{
  "dataset": "regions of photos with short descriptions (Visual Genome)",
  "text_encoder_norm": "layernorm",
  "text_encoder_head_dim": 48,
  "widths": [48, 96, 96],
  "upsampling": "transposed_conv",
  "eps": 1e-08,
  "batch_size": 128
}
Rows from block 4 of the denoiser, named by matrix and row number. Rows with one number belong to one attention dimension. Each number is 50 + 15 x the weight over the matrix's rms, rounded and kept within 0 to 99. All counts start at 0.
# v: attention value (model.mid.1.attn.v.weight, 96x96), inputs 0-95
# proj: attention output (model.mid.1.attn.proj.weight, 96x96, transposed), outputs 0-95
v.77:34 61 27 54 44 45 46 39 46 40 57 59 46 60 53 75 58 45 22 20 38 28 37 67 63 60 57 38 51 44 70 49 44 54 39 46 24 66 43 37 43 48 80 50 48 43 73 40 32 57 34 67 43 73 41 38 21 47 44 68 60 35 45 34 57 58 44 69 91 60 62 43 22 40 31 67 44 84 65 57 44 56 56 46 71 49 55 48 36 48 48 51 35 46 62 26
proj.77:69 80 73 49 45 61 45 68 39 66 49 27 70 18 53 31 49 47 66 60 62 52 66 47 54 46 24 84 38 71 50 60 31 35 52 45 46 48 58 51 58 50 41 51 42 64 58 48 35 53 54 34 67 43 42 34 64 27 85 40 60 72 67 30 52 73 47 24 35 27 43 49 67 52 72 53 56 37 50 68 43 36 52 46 50 46 24 70 60 35 59 51 24 43 49 55
v.78:37 65 90 44 38 55 40 53 74 50 61 76 39 49 51 35 51 45 46 72 65 66 53 26 41 62 45 67 46 47 55 61 44 42 42 66 68 45 69 44 48 54 55 57 57 45 58 32 47 30 65 38 44 45 44 33 37 61 25 52 53 67 57 52 67 49 54 23 36 30 47 73 61 59 53 29 54 44 47 73 28 70 31 57 41 41 51 66 33 50 34 65 67 53 46 56
proj.78:49 31 05 46 53 48 38 53 19 56 42 36 64 65 64 59 60 35 36 40 38 46 56 46 56 58 45 50 47 49 36 49 39 44 38 54 45 41 18 49 50 29 60 47 50 53 42 57 57 65 27 58 30 44 53 71 52 56 67 46 41 40 30 58 49 38 42 37 81 71 73 42 40 14 45 41 53 49 48 48 72 65 50 64 56 42 72 12 69 61 40 40 47 57 46 77
v.79:35 42 29 56 40 49 45 89 46 53 54 59 40 33 61 61 42 48 58 54 24 35 37 52 32 48 44 66 51 54 49 59 41 50 66 45 61 47 61 47 49 59 39 68 37 47 74 69 43 48 49 80 57 42 64 54 38 55 35 54 45 61 38 59 59 24 46 79 47 27 45 61 54 47 58 40 60 30 64 51 60 73 41 49 42 39 37 64 47 53 29 35 44 44 57 70
proj.79:60 40 69 51 70 50 45 32 48 54 39 13 34 47 44 51 50 59 58 52 78 64 27 28 80 59 49 56 51 49 35 42 53 59 31 36 40 48 37 20 57 72 58 66 53 47 27 53 55 44 40 48 43 66 37 49 47 69 54 49 49 57 49 52 43 40 67 49 59 53 53 53 38 64 32 55 40 69 62 37 54 24 63 82 53 67 31 29 37 42 99 37 62 26 24 50
v.80:72 49 37 35 57 49 52 48 86 46 41 45 34 73 45 34 70 51 50 68 37 54 65 48 88 33 42 55 44 25 34 33 69 54 56 63 65 29 64 52 39 44 30 28 80 78 30 48 28 53 42 21 54 49 62 52 74 44 49 34 53 53 39 76 54 31 41 42 41 44 52 71 37 41 28 52 42 29 58 52 32 54 74 47 41 59 50 38 42 66 55 66 59 56 38 68
proj.80:39 53 57 39 45 54 33 12 48 43 57 51 57 47 56 49 60 59 49 43 51 68 16 55 49 48 92 57 62 48 63 52 74 68 50 64 30 77 52 44 52 52 72 53 29 86 40 45 59 51 80 65 29 61 50 61 47 67 54 29 40 28 38 61 67 41 53 54 41 69 45 14 65 55 64 70 52 56 41 63 71 51 36 45 44 34 52 59 50 43 12 10 61 72 50 52
v.81:55 58 40 28 51 48 48 39 63 69 47 40 63 37 65 38 54 28 62 55 53 80 61 37 68 39 44 56 57 40 24 61 44 49 40 25 41 43 41 41 69 53 71 63 53 59 32 39 57 39 62 45 45 33 20 56 66 51 41 59 62 53 29 43 46 26 56 45 52 53 57 54 00 51 62 45 57 56 48 59 39 53 39 46 43 56 35 42 49 73 50 46 70 74 39 45
proj.81:39 50 52 45 73 46 64 29 57 54 49 38 27 65 43 70 76 36 43 37 50 55 43 78 72 53 58 41 48 55 54 60 58 51 56 53 46 55 41 64 22 39 60 34 55 50 55 58 49 53 56 27 64 42 59 52 56 42 47 34 48 30 58 64 29 61 31 43 54 70 32 42 45 39 50 52 41 64 57 55 62 53 67 66 42 29 73 64 62 46 25 52 29 55 46 88
v.82:72 64 55 53 24 63 45 36 56 17 61 59 54 62 49 58 60 56 63 61 71 23 77 33 44 42 38 66 47 47 74 37 31 61 48 53 37 46 38 27 62 69 56 57 51 44 63 50 41 72 45 23 45 60 53 59 70 48 54 31 49 48 62 18 38 67 44 21 57 67 77 60 69 76 30 36 40 55 62 53 50 61 29 60 62 74 51 27 65 46 42 55 51 54 64 51
proj.82:18 47 45 61 42 32 47 61 41 60 54 59 47 25 69 63 47 51 47 56 47 54 57 51 76 62 48 54 54 61 39 31 46 23 65 59 66 53 59 55 37 46 50 19 49 47 68 50 36 43 47 73 52 28 43 37 25 54 42 53 54 41 32 48 81 55 53 65 30 50 26 69 37 27 74 22 56 61 36 82 69 73 25 30 55 33 30 51 48 55 57 37 53 48 75 57
v.83:35 37 67 62 34 54 43 38 17 61 75 50 54 20 47 77 42 61 63 55 79 42 41 66 48 52 50 37 37 61 85 42 43 46 59 38 26 34 35 61 45 77 37 75 18 28 43 51 63 52 41 89 74 36 10 84 41 47 63 76 66 54 75 61 44 54 67 80 79 52 47 36 47 33 55 49 50 38 62 35 49 31 56 56 37 21 29 39 44 53 57 54 49 36 45 77
proj.83:46 59 29 50 61 62 46 62 51 47 29 32 15 81 19 55 63 38 52 50 41 33 73 47 58 57 44 67 66 31 37 57 31 42 46 53 36 37 56 35 56 45 57 43 84 43 60 71 40 28 50 28 53 70 68 21 59 45 41 61 59 48 51 38 65 67 53 29 40 52 95 42 38 89 38 40 54 72 57 56 51 48 54 66 74 55 64 45 39 16 63 62 34 47 34 37
v.84:55 35 44 54 73 61 44 34 52 68 51 49 55 54 50 30 25 43 46 49 50 45 59 31 38 58 52 45 56 45 67 53 48 27 44 12 44 61 36 72 71 54 34 35 34 48 43 57 50 59 63 53 48 35 54 98 67 58 48 34 32 43 26 61 41 53 39 95 40 66 48 26 51 54 54 52 76 50 43 25 75 31 41 48 46 51 52 54 48 53 39 73 36 53 57 61
proj.84:43 39 56 68 62 48 59 78 47 24 54 39 25 36 47 69 50 77 55 28 52 40 35 34 33 43 55 33 57 25 58 67 35 55 35 55 75 33 38 56 14 51 41 66 71 39 78 54 72 51 41 40 65 68 35 32 31 47 37 62 63 45 48 43 62 33 65 65 56 27 48 71 54 59 38 49 23 58 43 47 41 37 87 65 36 53 75 54 53 42 71 39 66 40 36 21
v.85:78 44 55 21 54 48 45 09 73 54 41 41 68 76 25 35 67 45 64 47 82 68 48 54 64 35 41 41 48 36 40 31 53 49 49 60 65 47 51 34 84 24 29 48 73 32 49 45 85 28 31 31 25 70 38 21 75 38 57 30 47 44 27 64 38 44 50 23 22 46 75 61 42 62 61 65 51 64 37 45 52 41 48 52 54 50 33 62 42 58 61 13 44 56 47 47
proj.85:23 49 37 54 64 36 60 66 57 52 66 94 51 25 35 45 38 34 40 57 11 33 36 70 45 29 75 39 67 55 68 70 52 25 66 22 29 41 68 72 40 39 32 51 38 46 44 36 28 61 62 53 66 23 68 83 43 46 32 33 48 50 54 69 53 41 40 72 71 40 23 34 53 61 59 67 53 49 31 47 40 89 19 45 33 39 70 56 55 33 32 61 67 55 46 67
v.86:28 39 51 21 36 35 57 52 38 58 58 46 60 23 44 46 69 58 63 74 76 77 49 43 35 51 66 60 44 64 44 30 50 33 54 57 64 49 62 66 32 56 50 71 34 61 26 69 64 30 37 39 45 39 38 49 65 68 41 64 67 47 52 60 44 39 35 47 49 34 58 59 72 39 58 44 51 48 31 38 43 38 49 43 38 48 36 45 50 58 48 61 68 47 61 33
proj.86:68 64 40 52 49 68 44 32 70 49 64 71 30 76 36 51 34 51 16 54 40 29 41 71 58 61 39 45 77 27 48 55 37 47 45 53 58 53 44 42 47 27 52 37 51 40 53 33 72 70 55 37 21 40 44 53 35 51 51 40 58 52 49 31 50 60 65 57 45 51 51 42 56 71 39 54 53 55 30 62 51 70 59 43 42 35 75 60 43 44 75 48 39 63 35 82
v.87:44 42 54 60 53 48 55 77 52 53 67 71 44 51 47 59 51 62 52 51 31 14 44 65 39 49 47 68 28 65 44 48 42 47 70 34 57 51 59 38 34 43 48 37 60 51 81 55 62 54 53 33 44 56 65 27 33 33 39 42 48 49 49 63 47 54 68 36 37 46 46 61 82 53 59 56 41 42 51 54 47 68 52 53 51 60 62 51 51 55 41 50 48 36 41 46
proj.87:59 63 43 44 20 56 33 37 53 41 32 44 65 60 65 57 48 52 51 67 78 62 31 42 65 65 60 56 63 50 61 42 80 29 56 77 47 54 76 30 64 61 57 66 18 51 20 60 39 41 25 64 57 38 34 61 51 54 45 50 55 55 47 44 28 34 50 61 56 42 51 46 37 48 23 40 40 44 60 44 59 61 50 39 58 44 40 47 57 46 54 48 60 48 71 46
v.88:74 66 43 21 83 44 52 62 64 56 60 51 44 82 59 54 24 39 33 58 26 45 50 38 54 61 64 65 61 26 54 68 46 43 63 48 35 60 66 85 23 46 37 18 52 65 59 47 32 46 59 33 58 63 67 60 33 56 65 42 62 63 51 60 40 59 10 36 34 55 24 51 40 36 38 43 64 18 43 40 61 42 70 56 45 53 64 48 62 68 60 76 27 43 44 62
proj.88:42 51 42 44 22 36 46 58 60 41 53 30 49 20 50 46 64 82 46 32 81 51 57 35 18 31 50 40 34 67 63 60 58 50 40 72 70 58 38 35 46 65 62 96 54 66 58 37 67 56 56 78 50 38 28 31 58 80 41 72 49 55 45 52 64 48 91 73 69 41 71 28 85 70 64 45 19 35 44 50 66 32 58 49 69 55 39 42 34 48 30 40 65 57 39 33
v.89:71 22 36 72 37 59 32 47 57 62 41 48 47 52 24 41 65 60 60 16 52 27 73 57 51 40 52 42 33 71 63 39 55 62 45 57 42 45 39 40 55 53 39 58 16 51 43 47 47 42 50 53 64 46 30 73 51 46 46 43 44 41 42 45 46 55 36 56 65 58 52 58 37 66 36 39 44 38 49 28 50 40 65 68 68 59 66 51 44 44 52 42 48 25 54 37
proj.89:35 59 58 40 52 25 46 63 58 34 54 55 51 28 54 47 53 42 32 83 60 51 53 59 44 45 53 57 57 37 56 52 39 52 70 50 52 51 66 52 67 52 42 35 66 34 69 50 35 61 46 42 47 68 51 27 17 52 61 26 44 31 36 58 66 38 40 48 12 18 70 35 66 55 68 54 49 47 50 62 58 39 14 45 56 63 55 36 58 47 78 37 56 58 51 48
v.90:58 68 57 02 61 31 50 28 49 59 57 40 57 47 45 37 78 70 53 61 62 56 54 35 66 55 65 62 45 51 53 28 57 50 36 55 42 49 48 65 41 46 46 60 61 51 56 37 70 54 36 34 32 63 58 32 60 47 58 54 63 40 52 72 37 37 43 41 55 36 41 52 36 44 61 70 37 60 52 45 58 34 50 53 37 30 40 55 46 53 31 57 48 46 64 45
proj.90:47 64 41 55 57 63 59 56 61 45 46 58 67 45 29 59 24 36 31 50 34 35 48 52 55 55 42 52 60 32 69 61 25 63 46 45 48 48 41 60 49 20 61 64 57 54 36 53 58 42 59 41 44 35 36 62 48 71 50 51 55 61 59 45 64 61 70 53 40 74 47 47 57 64 37 49 60 39 21 62 39 57 45 50 49 47 70 37 41 42 37 68 38 66 37 62
v.91:45 43 66 53 28 47 49 64 51 60 54 56 39 63 41 24 85 49 52 59 52 74 55 50 38 47 48 47 51 67 44 65 58 55 74 46 66 49 60 45 51 50 53 38 44 50 51 30 73 46 41 62 37 46 22 47 49 47 40 60 41 48 41 77 30 19 53 44 30 49 36 44 37 60 67 38 54 62 53 72 46 43 57 53 29 44 53 36 50 36 34 53 54 43 58 40
proj.91:55 46 38 46 80 72 52 52 75 51 41 61 77 39 40 70 44 29 56 48 33 32 43 63 53 43 44 54 58 22 53 25 25 53 49 62 54 54 58 45 48 33 38 48 58 40 43 61 47 40 44 23 53 76 75 64 42 44 46 34 52 48 82 51 29 78 37 44 51 57 76 50 55 36 24 52 50 47 59 36 35 54 35 47 54 72 51 35 54 59 43 42 49 59 59 54
v.92:69 49 54 33 51 49 61 33 63 59 60 23 49 59 43 62 59 45 53 55 71 48 36 48 57 56 55 44 43 41 70 34 51 47 59 65 44 12 56 35 33 51 16 26 53 60 52 56 48 15 41 46 49 79 53 84 36 46 55 65 58 46 64 63 37 43 28 63 59 73 60 86 26 44 54 34 50 23 50 37 33 34 50 65 42 64 37 37 46 89 47 76 46 56 56 65
proj.92:35 53 14 67 46 49 46 61 59 37 66 31 36 17 36 55 64 48 68 65 54 56 68 59 50 34 33 69 68 42 35 62 27 23 51 36 21 69 41 38 47 56 53 76 69 66 42 55 42 81 60 58 54 31 29 33 34 64 62 31 54 48 50 39 85 61 58 55 79 31 52 00 76 83 75 59 53 74 64 62 95 59 47 41 56 33 51 31 47 29 40 16 41 55 53 47
v.93:16 57 50 56 32 52 53 31 24 47 57 40 32 22 48 64 41 60 47 58 70 56 56 71 69 36 39 46 53 65 78 33 49 67 48 44 52 47 49 27 50 62 42 72 43 21 53 49 68 53 44 59 54 59 34 30 44 28 74 45 71 36 64 34 48 45 69 49 60 61 56 33 57 32 20 27 33 72 48 37 39 41 29 37 56 30 29 36 27 42 51 37 21 31 52 34
proj.93:43 79 24 59 20 81 42 55 49 59 58 69 46 71 49 66 31 28 50 48 29 33 55 55 47 50 44 49 52 64 37 41 45 26 52 39 52 37 42 44 74 34 40 20 50 42 48 61 30 44 41 42 59 52 76 55 57 44 41 41 58 73 46 40 52 63 41 31 58 39 48 53 32 52 57 23 60 47 54 70 51 46 54 54 54 64 45 59 67 24 44 53 40 65 31 36