From a checkpoint of a small text-conditioned image diffusion model.
Model: 17.5M parameters, 32-pixel images, arch unet, text encoder layers 7, norm layernorm, activation silu.
Training: soap at rate 0.00096, batches of 128.
Data: trained on regions of photos with short descriptions (Visual Genome), 203450 training examples, 7.8 epochs.
Rows from block 2 of the text encoder of a small text-conditioned image diffusion model, named by matrix and row number. Rows with one number belong to one neuron. Each number is 200 + 20 x the weight over its row's rms, rounded and kept within 0 to 999. All counts start at 0.
After each neuron's rows are labels from the 100 texts, of 14976, where the neuron reaches its highest value: "fires on" is the input token at the peak. Only what is clearly more common there than usual is listed. The data: regions of photos with short descriptions (Visual Genome). In brackets: how many of the 100, against the usual share in percent.
# fc1: MLP up (text_encoder.blocks.2.mlp.fc1.weight, 1536x384), inputs 0-191
# fc2: MLP down (text_encoder.blocks.2.mlp.fc2.weight, 384x1536, transposed), outputs 0-191

fc1.196,196,158,212,225,203,209,199,236,254,219,241,190,181,207,186,208,192,204,184,203,191,193,179,203,188,214,208,204,235,189,216,191,225,191,207,218,185,226,204,192,233,229,231,175,219,175,196,232,215,193,193,188,165,210,187,206,198,164,188,216,222,206,218,194,177,220,191,229,212,190,205,214,189,229,176,205,222,211,207,219,206,188,246,212,192,202,218,180,191,192,174,154,179,207,172,217,206,172,190,201,216,213,177,191,215,192,183,201,216,217,211,203,243,203,194,213,224,184,210,159,199,218,188,230,216,177,198,241,203,195,193,207,225,178,227,209,243,175,229,209,216,235,191,189,213,213,187,194,209,192,203,171,203,193,213,227,194,185,181,184,209,177,189,210,230,209,212,184,264,142,192,197,216,238,154,208,221,186,211,198,194,207,173,203,182,196,183,198,235,181,175,213
fc2.196,220,186,206,202,233,182,197,205,206,205,176,188,200,177,189,211,152,199,192,211,235,156,208,210,175,186,183,185,188,211,181,200,220,212,174,226,200,161,199,183,205,232,235,204,185,189,186,225,176,181,229,209,206,184,182,192,197,170,189,213,224,174,186,207,172,174,223,232,202,216,204,208,194,172,197,209,207,222,205,195,201,191,169,191,182,215,205,190,189,215,176,193,213,210,229,189,190,165,218,204,191,188,181,225,174,177,183,186,197,208,213,180,200,184,222,226,209,202,219,171,179,235,190,183,202,206,181,192,208,190,195,192,193,183,203,209,164,176,192,163,203,230,222,206,213,176,200,206,199,206,223,216,218,187,204,189,219,200,186,195,245,195,217,194,221,194,178,211,173,193,193,196,184,208,215,224,200,211,206,170,188,167,221,236,216,221,154,210,185,193,229,194
fires on: "m" (47 vs 1.3); "d" (45 vs 2.6)

fc1.255,195,183,196,189,216,203,204,251,195,182,223,176,165,212,226,203,185,212,180,200,202,176,173,222,188,212,201,194,232,196,193,202,227,196,220,228,192,220,218,175,242,215,205,185,199,195,208,246,200,214,203,177,194,186,186,179,190,199,196,229,219,176,193,210,183,186,201,204,194,171,218,205,173,214,154,197,212,233,219,198,204,190,192,199,184,236,214,168,199,195,158,172,169,206,193,217,180,180,192,193,197,203,186,206,216,209,206,198,161,217,231,219,231,184,193,202,219,189,192,180,213,246,199,228,188,192,188,214,217,208,205,155,203,165,223,192,234,192,231,178,242,216,200,180,180,214,208,205,196,189,221,175,191,205,200,195,200,182,175,215,168,213,224,196,248,208,158,184,230,143,200,196,211,194,200,191,220,195,215,178,191,186,182,215,210,182,198,245,226,189,164,216
fc2.255,230,185,215,209,217,189,204,198,224,216,193,174,188,172,201,213,151,190,195,216,237,170,195,230,183,172,176,193,201,207,187,218,207,197,173,249,193,164,199,190,201,219,240,204,165,195,189,220,194,178,212,227,200,187,178,214,198,180,183,209,222,178,205,204,166,183,216,235,212,214,213,209,185,169,207,200,210,210,192,205,204,185,184,170,168,212,191,200,210,209,186,204,213,208,232,191,193,174,230,184,195,187,181,216,167,173,174,184,201,215,206,184,221,194,206,219,223,178,219,167,174,237,196,196,222,198,185,188,227,194,191,204,202,190,208,209,178,173,195,163,182,247,217,204,205,184,210,207,209,207,227,198,210,183,207,198,219,193,161,224,248,188,227,185,208,190,193,211,180,179,186,198,179,194,219,213,203,201,213,179,185,181,235,227,214,222,161,196,181,190,216,210
fires on: "m" (63 vs 1.3); "d" (22 vs 2.6); "t" (14 vs 6.1)

fc1.219,224,185,229,205,207,201,200,236,192,216,179,197,167,221,238,201,186,224,189,194,182,201,180,196,161,204,229,227,215,194,193,200,205,217,219,197,185,202,184,189,231,223,247,174,206,176,187,218,188,197,166,192,182,204,185,169,212,209,201,208,210,178,213,206,183,169,175,202,194,178,199,236,207,209,179,189,204,220,230,203,204,200,208,205,178,166,208,194,187,200,166,212,174,199,192,237,222,211,171,200,225,211,179,184,223,218,190,205,198,197,204,220,196,226,182,186,220,176,181,211,225,235,193,214,167,169,194,205,200,264,206,166,213,208,222,219,207,194,187,183,237,227,181,179,188,208,176,229,206,165,218,196,232,205,186,196,190,203,219,210,199,213,208,211,215,200,199,174,201,151,203,186,197,204,182,190,236,188,224,178,197,189,179,230,196,201,173,204,227,209,168,188
fc2.219,209,183,205,200,212,184,188,190,205,216,201,170,199,168,197,222,153,190,198,231,231,153,182,220,158,191,170,190,195,216,162,222,211,209,181,234,189,168,210,185,198,202,246,200,190,186,170,219,192,173,212,233,215,155,180,201,198,163,188,199,227,189,187,212,179,189,213,242,219,216,195,226,191,151,192,221,195,222,175,184,198,188,188,189,168,206,184,216,197,217,175,197,215,223,216,175,173,162,238,210,212,191,183,213,171,175,185,208,186,211,214,191,220,191,211,232,212,203,233,171,190,231,187,181,204,197,178,196,204,186,192,194,180,168,202,206,169,169,194,163,182,240,235,216,226,184,225,210,204,199,214,207,209,188,212,225,219,196,169,209,232,195,216,179,214,193,183,208,186,198,196,203,194,189,212,203,195,220,200,180,183,179,240,236,215,217,173,214,178,188,220,206
fires on: "m" (65 vs 1.3); "d" (35 vs 2.6)

fc1.79,208,194,187,204,223,184,200,234,221,214,228,209,204,207,219,206,201,218,217,186,185,174,197,194,202,213,198,201,239,190,189,189,207,197,187,216,198,251,223,199,217,236,184,195,205,175,198,233,192,178,199,167,187,209,182,189,218,188,172,214,207,204,215,185,183,186,180,174,189,171,204,211,210,182,204,213,226,220,208,175,207,178,180,207,203,203,214,164,214,173,192,196,172,190,205,195,199,192,181,178,207,173,215,180,217,217,199,189,197,211,208,195,212,182,200,204,195,215,206,174,196,202,190,214,167,173,205,233,222,234,188,196,211,167,219,190,238,199,235,217,238,225,170,196,236,199,182,194,195,190,219,178,180,166,194,226,194,189,192,195,192,190,186,202,209,208,188,202,245,167,229,202,202,212,180,213,242,225,208,172,194,220,153,203,214,197,174,216,213,226,175,203
fc2.79,241,197,207,207,215,175,189,211,213,200,187,184,195,186,200,218,147,177,186,225,226,177,199,197,190,165,173,199,202,206,175,217,209,189,191,241,199,168,213,183,190,226,249,204,199,207,186,212,202,190,217,204,197,167,204,211,181,178,206,205,225,181,182,235,173,170,197,235,203,223,191,200,183,163,197,206,196,217,183,175,204,195,184,166,182,224,201,187,197,222,195,182,217,203,206,191,193,168,227,209,203,186,176,218,165,169,194,205,208,226,228,209,227,198,218,226,212,178,212,176,210,249,196,175,199,185,189,200,209,175,201,212,185,179,209,205,198,162,199,155,176,238,215,224,193,187,188,225,190,209,210,196,216,195,197,172,208,216,172,197,241,205,223,178,211,198,185,225,202,185,186,176,193,182,195,189,191,179,199,206,182,172,231,217,203,215,175,200,200,168,204,185
fires on: "m" (87 vs 1.3); "d" (9 vs 2.6)

fc1.351,212,210,211,219,187,210,221,194,178,180,196,183,179,180,218,187,239,229,216,186,183,204,225,226,224,220,215,196,193,181,199,191,230,211,199,190,203,221,204,206,209,207,200,191,189,197,179,205,213,203,182,225,200,175,184,173,185,229,249,199,186,209,198,198,225,230,213,183,215,223,186,185,167,230,218,185,210,219,255,197,193,230,219,189,211,174,196,225,167,181,188,203,224,211,188,175,236,196,214,196,206,230,185,194,180,199,214,180,224,216,188,197,198,216,217,181,164,203,198,219,174,197,183,217,206,181,232,196,194,207,213,188,214,220,186,188,195,198,169,175,181,203,211,183,180,197,203,194,218,231,191,232,188,205,197,239,204,214,214,212,185,164,215,209,197,209,207,191,214,195,188,177,224,176,196,222,181,201,217,191,146,158,197,199,153,195,171,196,190,178,196,186
fc2.351,170,225,191,179,190,198,210,197,169,182,204,239,183,207,219,173,222,194,161,197,192,222,215,168,193,233,208,225,203,170,209,207,194,229,201,184,185,240,174,198,176,185,188,207,198,231,232,189,202,207,182,152,200,235,217,207,204,214,210,219,200,204,213,188,231,200,201,175,200,194,182,214,192,201,203,184,193,177,187,182,198,230,224,207,242,227,191,210,198,179,218,206,193,171,184,222,216,176,164,223,214,185,213,215,239,224,214,185,205,193,191,223,179,216,206,133,194,219,203,196,228,173,191,213,205,193,190,193,214,192,201,197,204,214,216,185,215,208,204,230,204,176,163,201,193,228,167,188,201,217,177,174,191,228,192,211,195,205,237,195,145,198,187,211,200,226,208,206,220,196,219,202,211,226,187,204,220,199,194,210,221,223,204,204,166,182,206,189,205,184,194,207
fires on: "d" (94 vs 2.6)

fc1.761,206,187,197,206,221,210,197,242,218,195,221,146,180,208,240,172,171,222,178,200,185,165,167,210,178,223,184,197,230,209,224,188,192,214,200,218,192,237,222,197,219,214,220,164,203,202,172,235,198,207,218,192,161,174,182,155,221,167,190,215,226,213,185,216,184,212,168,175,208,196,206,228,181,206,172,207,213,217,213,179,214,173,205,217,224,186,212,172,185,188,201,177,167,221,187,212,186,171,178,190,213,217,205,196,202,221,192,196,178,187,214,213,199,211,156,214,190,216,208,150,195,226,167,229,210,211,210,261,219,194,193,182,203,197,226,208,207,210,224,196,226,237,177,208,229,196,198,173,203,157,200,179,197,187,228,224,191,152,165,187,184,217,201,206,221,214,191,201,253,148,230,194,186,226,181,231,224,191,193,182,175,234,197,209,197,179,198,230,211,173,168,199
fc2.761,228,195,204,206,220,176,200,200,208,222,201,185,185,163,189,218,161,189,188,217,252,155,201,219,187,164,184,182,191,195,174,221,213,193,179,234,189,151,210,179,194,221,218,214,180,183,201,222,197,171,211,223,195,185,179,212,181,196,196,203,216,168,188,212,178,181,212,235,200,213,214,209,192,182,197,200,215,197,191,199,204,210,177,169,175,219,202,196,192,214,179,182,210,222,221,202,207,172,223,189,202,188,178,225,172,176,196,187,194,221,206,195,200,186,219,229,227,182,206,170,176,231,177,200,203,198,180,195,211,199,193,206,204,185,208,210,180,162,204,187,189,242,218,196,206,180,205,217,215,215,214,206,212,190,193,194,215,209,166,209,231,199,208,175,217,184,187,226,181,202,183,194,191,204,217,209,196,208,192,171,182,170,225,234,203,211,160,203,185,200,198,199
fires on: "m" (80 vs 1.3)

fc1.221,209,203,216,201,215,208,178,231,211,213,187,199,143,230,215,213,180,210,173,201,211,224,195,196,161,211,237,206,225,198,212,220,229,234,198,201,187,183,208,196,218,210,238,198,207,174,187,260,211,210,190,189,165,206,189,180,215,188,186,208,216,220,221,198,183,211,188,206,176,207,202,223,204,185,173,207,225,213,222,196,188,192,189,203,194,186,212,175,186,196,157,194,181,198,193,219,198,184,182,205,214,218,186,190,187,220,162,171,211,210,219,193,186,192,193,198,222,220,195,140,180,215,201,230,198,194,200,219,210,222,222,162,203,178,219,193,245,202,238,185,207,230,186,218,184,190,184,192,184,204,214,191,215,232,199,196,207,183,170,207,215,185,189,189,209,205,197,190,241,135,198,173,223,219,171,169,228,207,246,185,179,174,198,220,205,209,185,218,206,172,154,202
fc2.221,230,187,200,197,219,181,203,201,212,220,214,186,190,179,201,227,163,189,183,224,234,150,181,221,183,176,183,185,201,202,176,228,207,190,192,242,194,162,212,195,194,218,240,197,184,197,177,227,185,184,210,224,218,162,176,206,190,171,198,217,219,177,193,214,171,180,209,228,201,208,206,217,189,179,183,207,209,206,183,195,206,187,182,183,173,212,206,219,194,226,180,193,214,222,227,186,187,156,230,188,198,196,184,200,171,173,195,187,188,205,232,188,207,207,206,225,208,185,225,173,193,248,199,187,193,211,174,184,221,193,196,196,179,174,228,217,170,177,184,165,179,247,223,198,212,173,203,212,201,210,216,220,209,194,212,209,232,198,172,199,228,196,234,188,222,200,181,214,176,189,184,205,180,187,233,219,194,218,196,175,176,192,220,217,214,210,164,220,183,190,212,200
fires on: "m" (89 vs 1.3)

fc1.615,221,203,208,203,183,178,195,250,197,213,196,238,197,216,206,213,197,214,200,190,172,208,209,230,182,215,212,226,195,176,187,186,235,200,203,199,195,212,200,217,262,225,231,190,181,218,159,231,182,210,190,167,153,208,181,182,231,195,192,180,189,188,222,214,199,219,168,202,203,203,207,175,167,172,162,199,193,216,224,214,193,200,196,195,215,192,235,182,210,196,133,174,187,226,196,237,217,224,165,201,219,204,226,197,196,192,218,208,168,192,197,185,194,205,195,213,222,208,225,180,191,198,194,198,174,221,169,195,202,204,216,191,191,162,242,198,231,209,240,207,206,213,176,208,199,204,200,211,204,186,194,237,203,186,206,211,239,203,197,201,196,227,208,204,218,199,240,166,240,185,203,202,177,228,170,202,225,217,204,198,186,206,155,214,230,188,212,208,192,222,186,186
fc2.615,222,178,191,199,221,184,204,198,217,213,198,165,194,178,199,223,144,178,205,206,251,156,191,226,179,195,167,196,214,204,190,223,192,194,208,227,182,161,182,174,189,226,219,202,189,223,174,235,206,170,200,212,213,183,191,208,188,176,188,228,238,182,183,195,178,169,211,242,213,224,201,216,195,182,213,211,193,215,192,195,194,198,201,194,174,204,199,196,213,228,188,200,219,219,227,193,180,177,230,214,204,193,175,208,161,195,173,191,220,203,213,197,203,204,218,211,187,184,216,172,194,226,173,190,200,200,200,197,203,176,190,217,202,185,204,208,162,175,186,173,202,246,249,197,213,171,203,206,194,222,226,205,206,199,206,189,223,206,184,185,236,202,228,193,213,183,179,216,183,199,196,201,204,198,228,201,212,221,207,185,182,181,227,235,198,217,162,187,186,178,231,189
fires on: "d" (47 vs 2.6); "i" (44 vs 5.7); "m" (9 vs 1.3)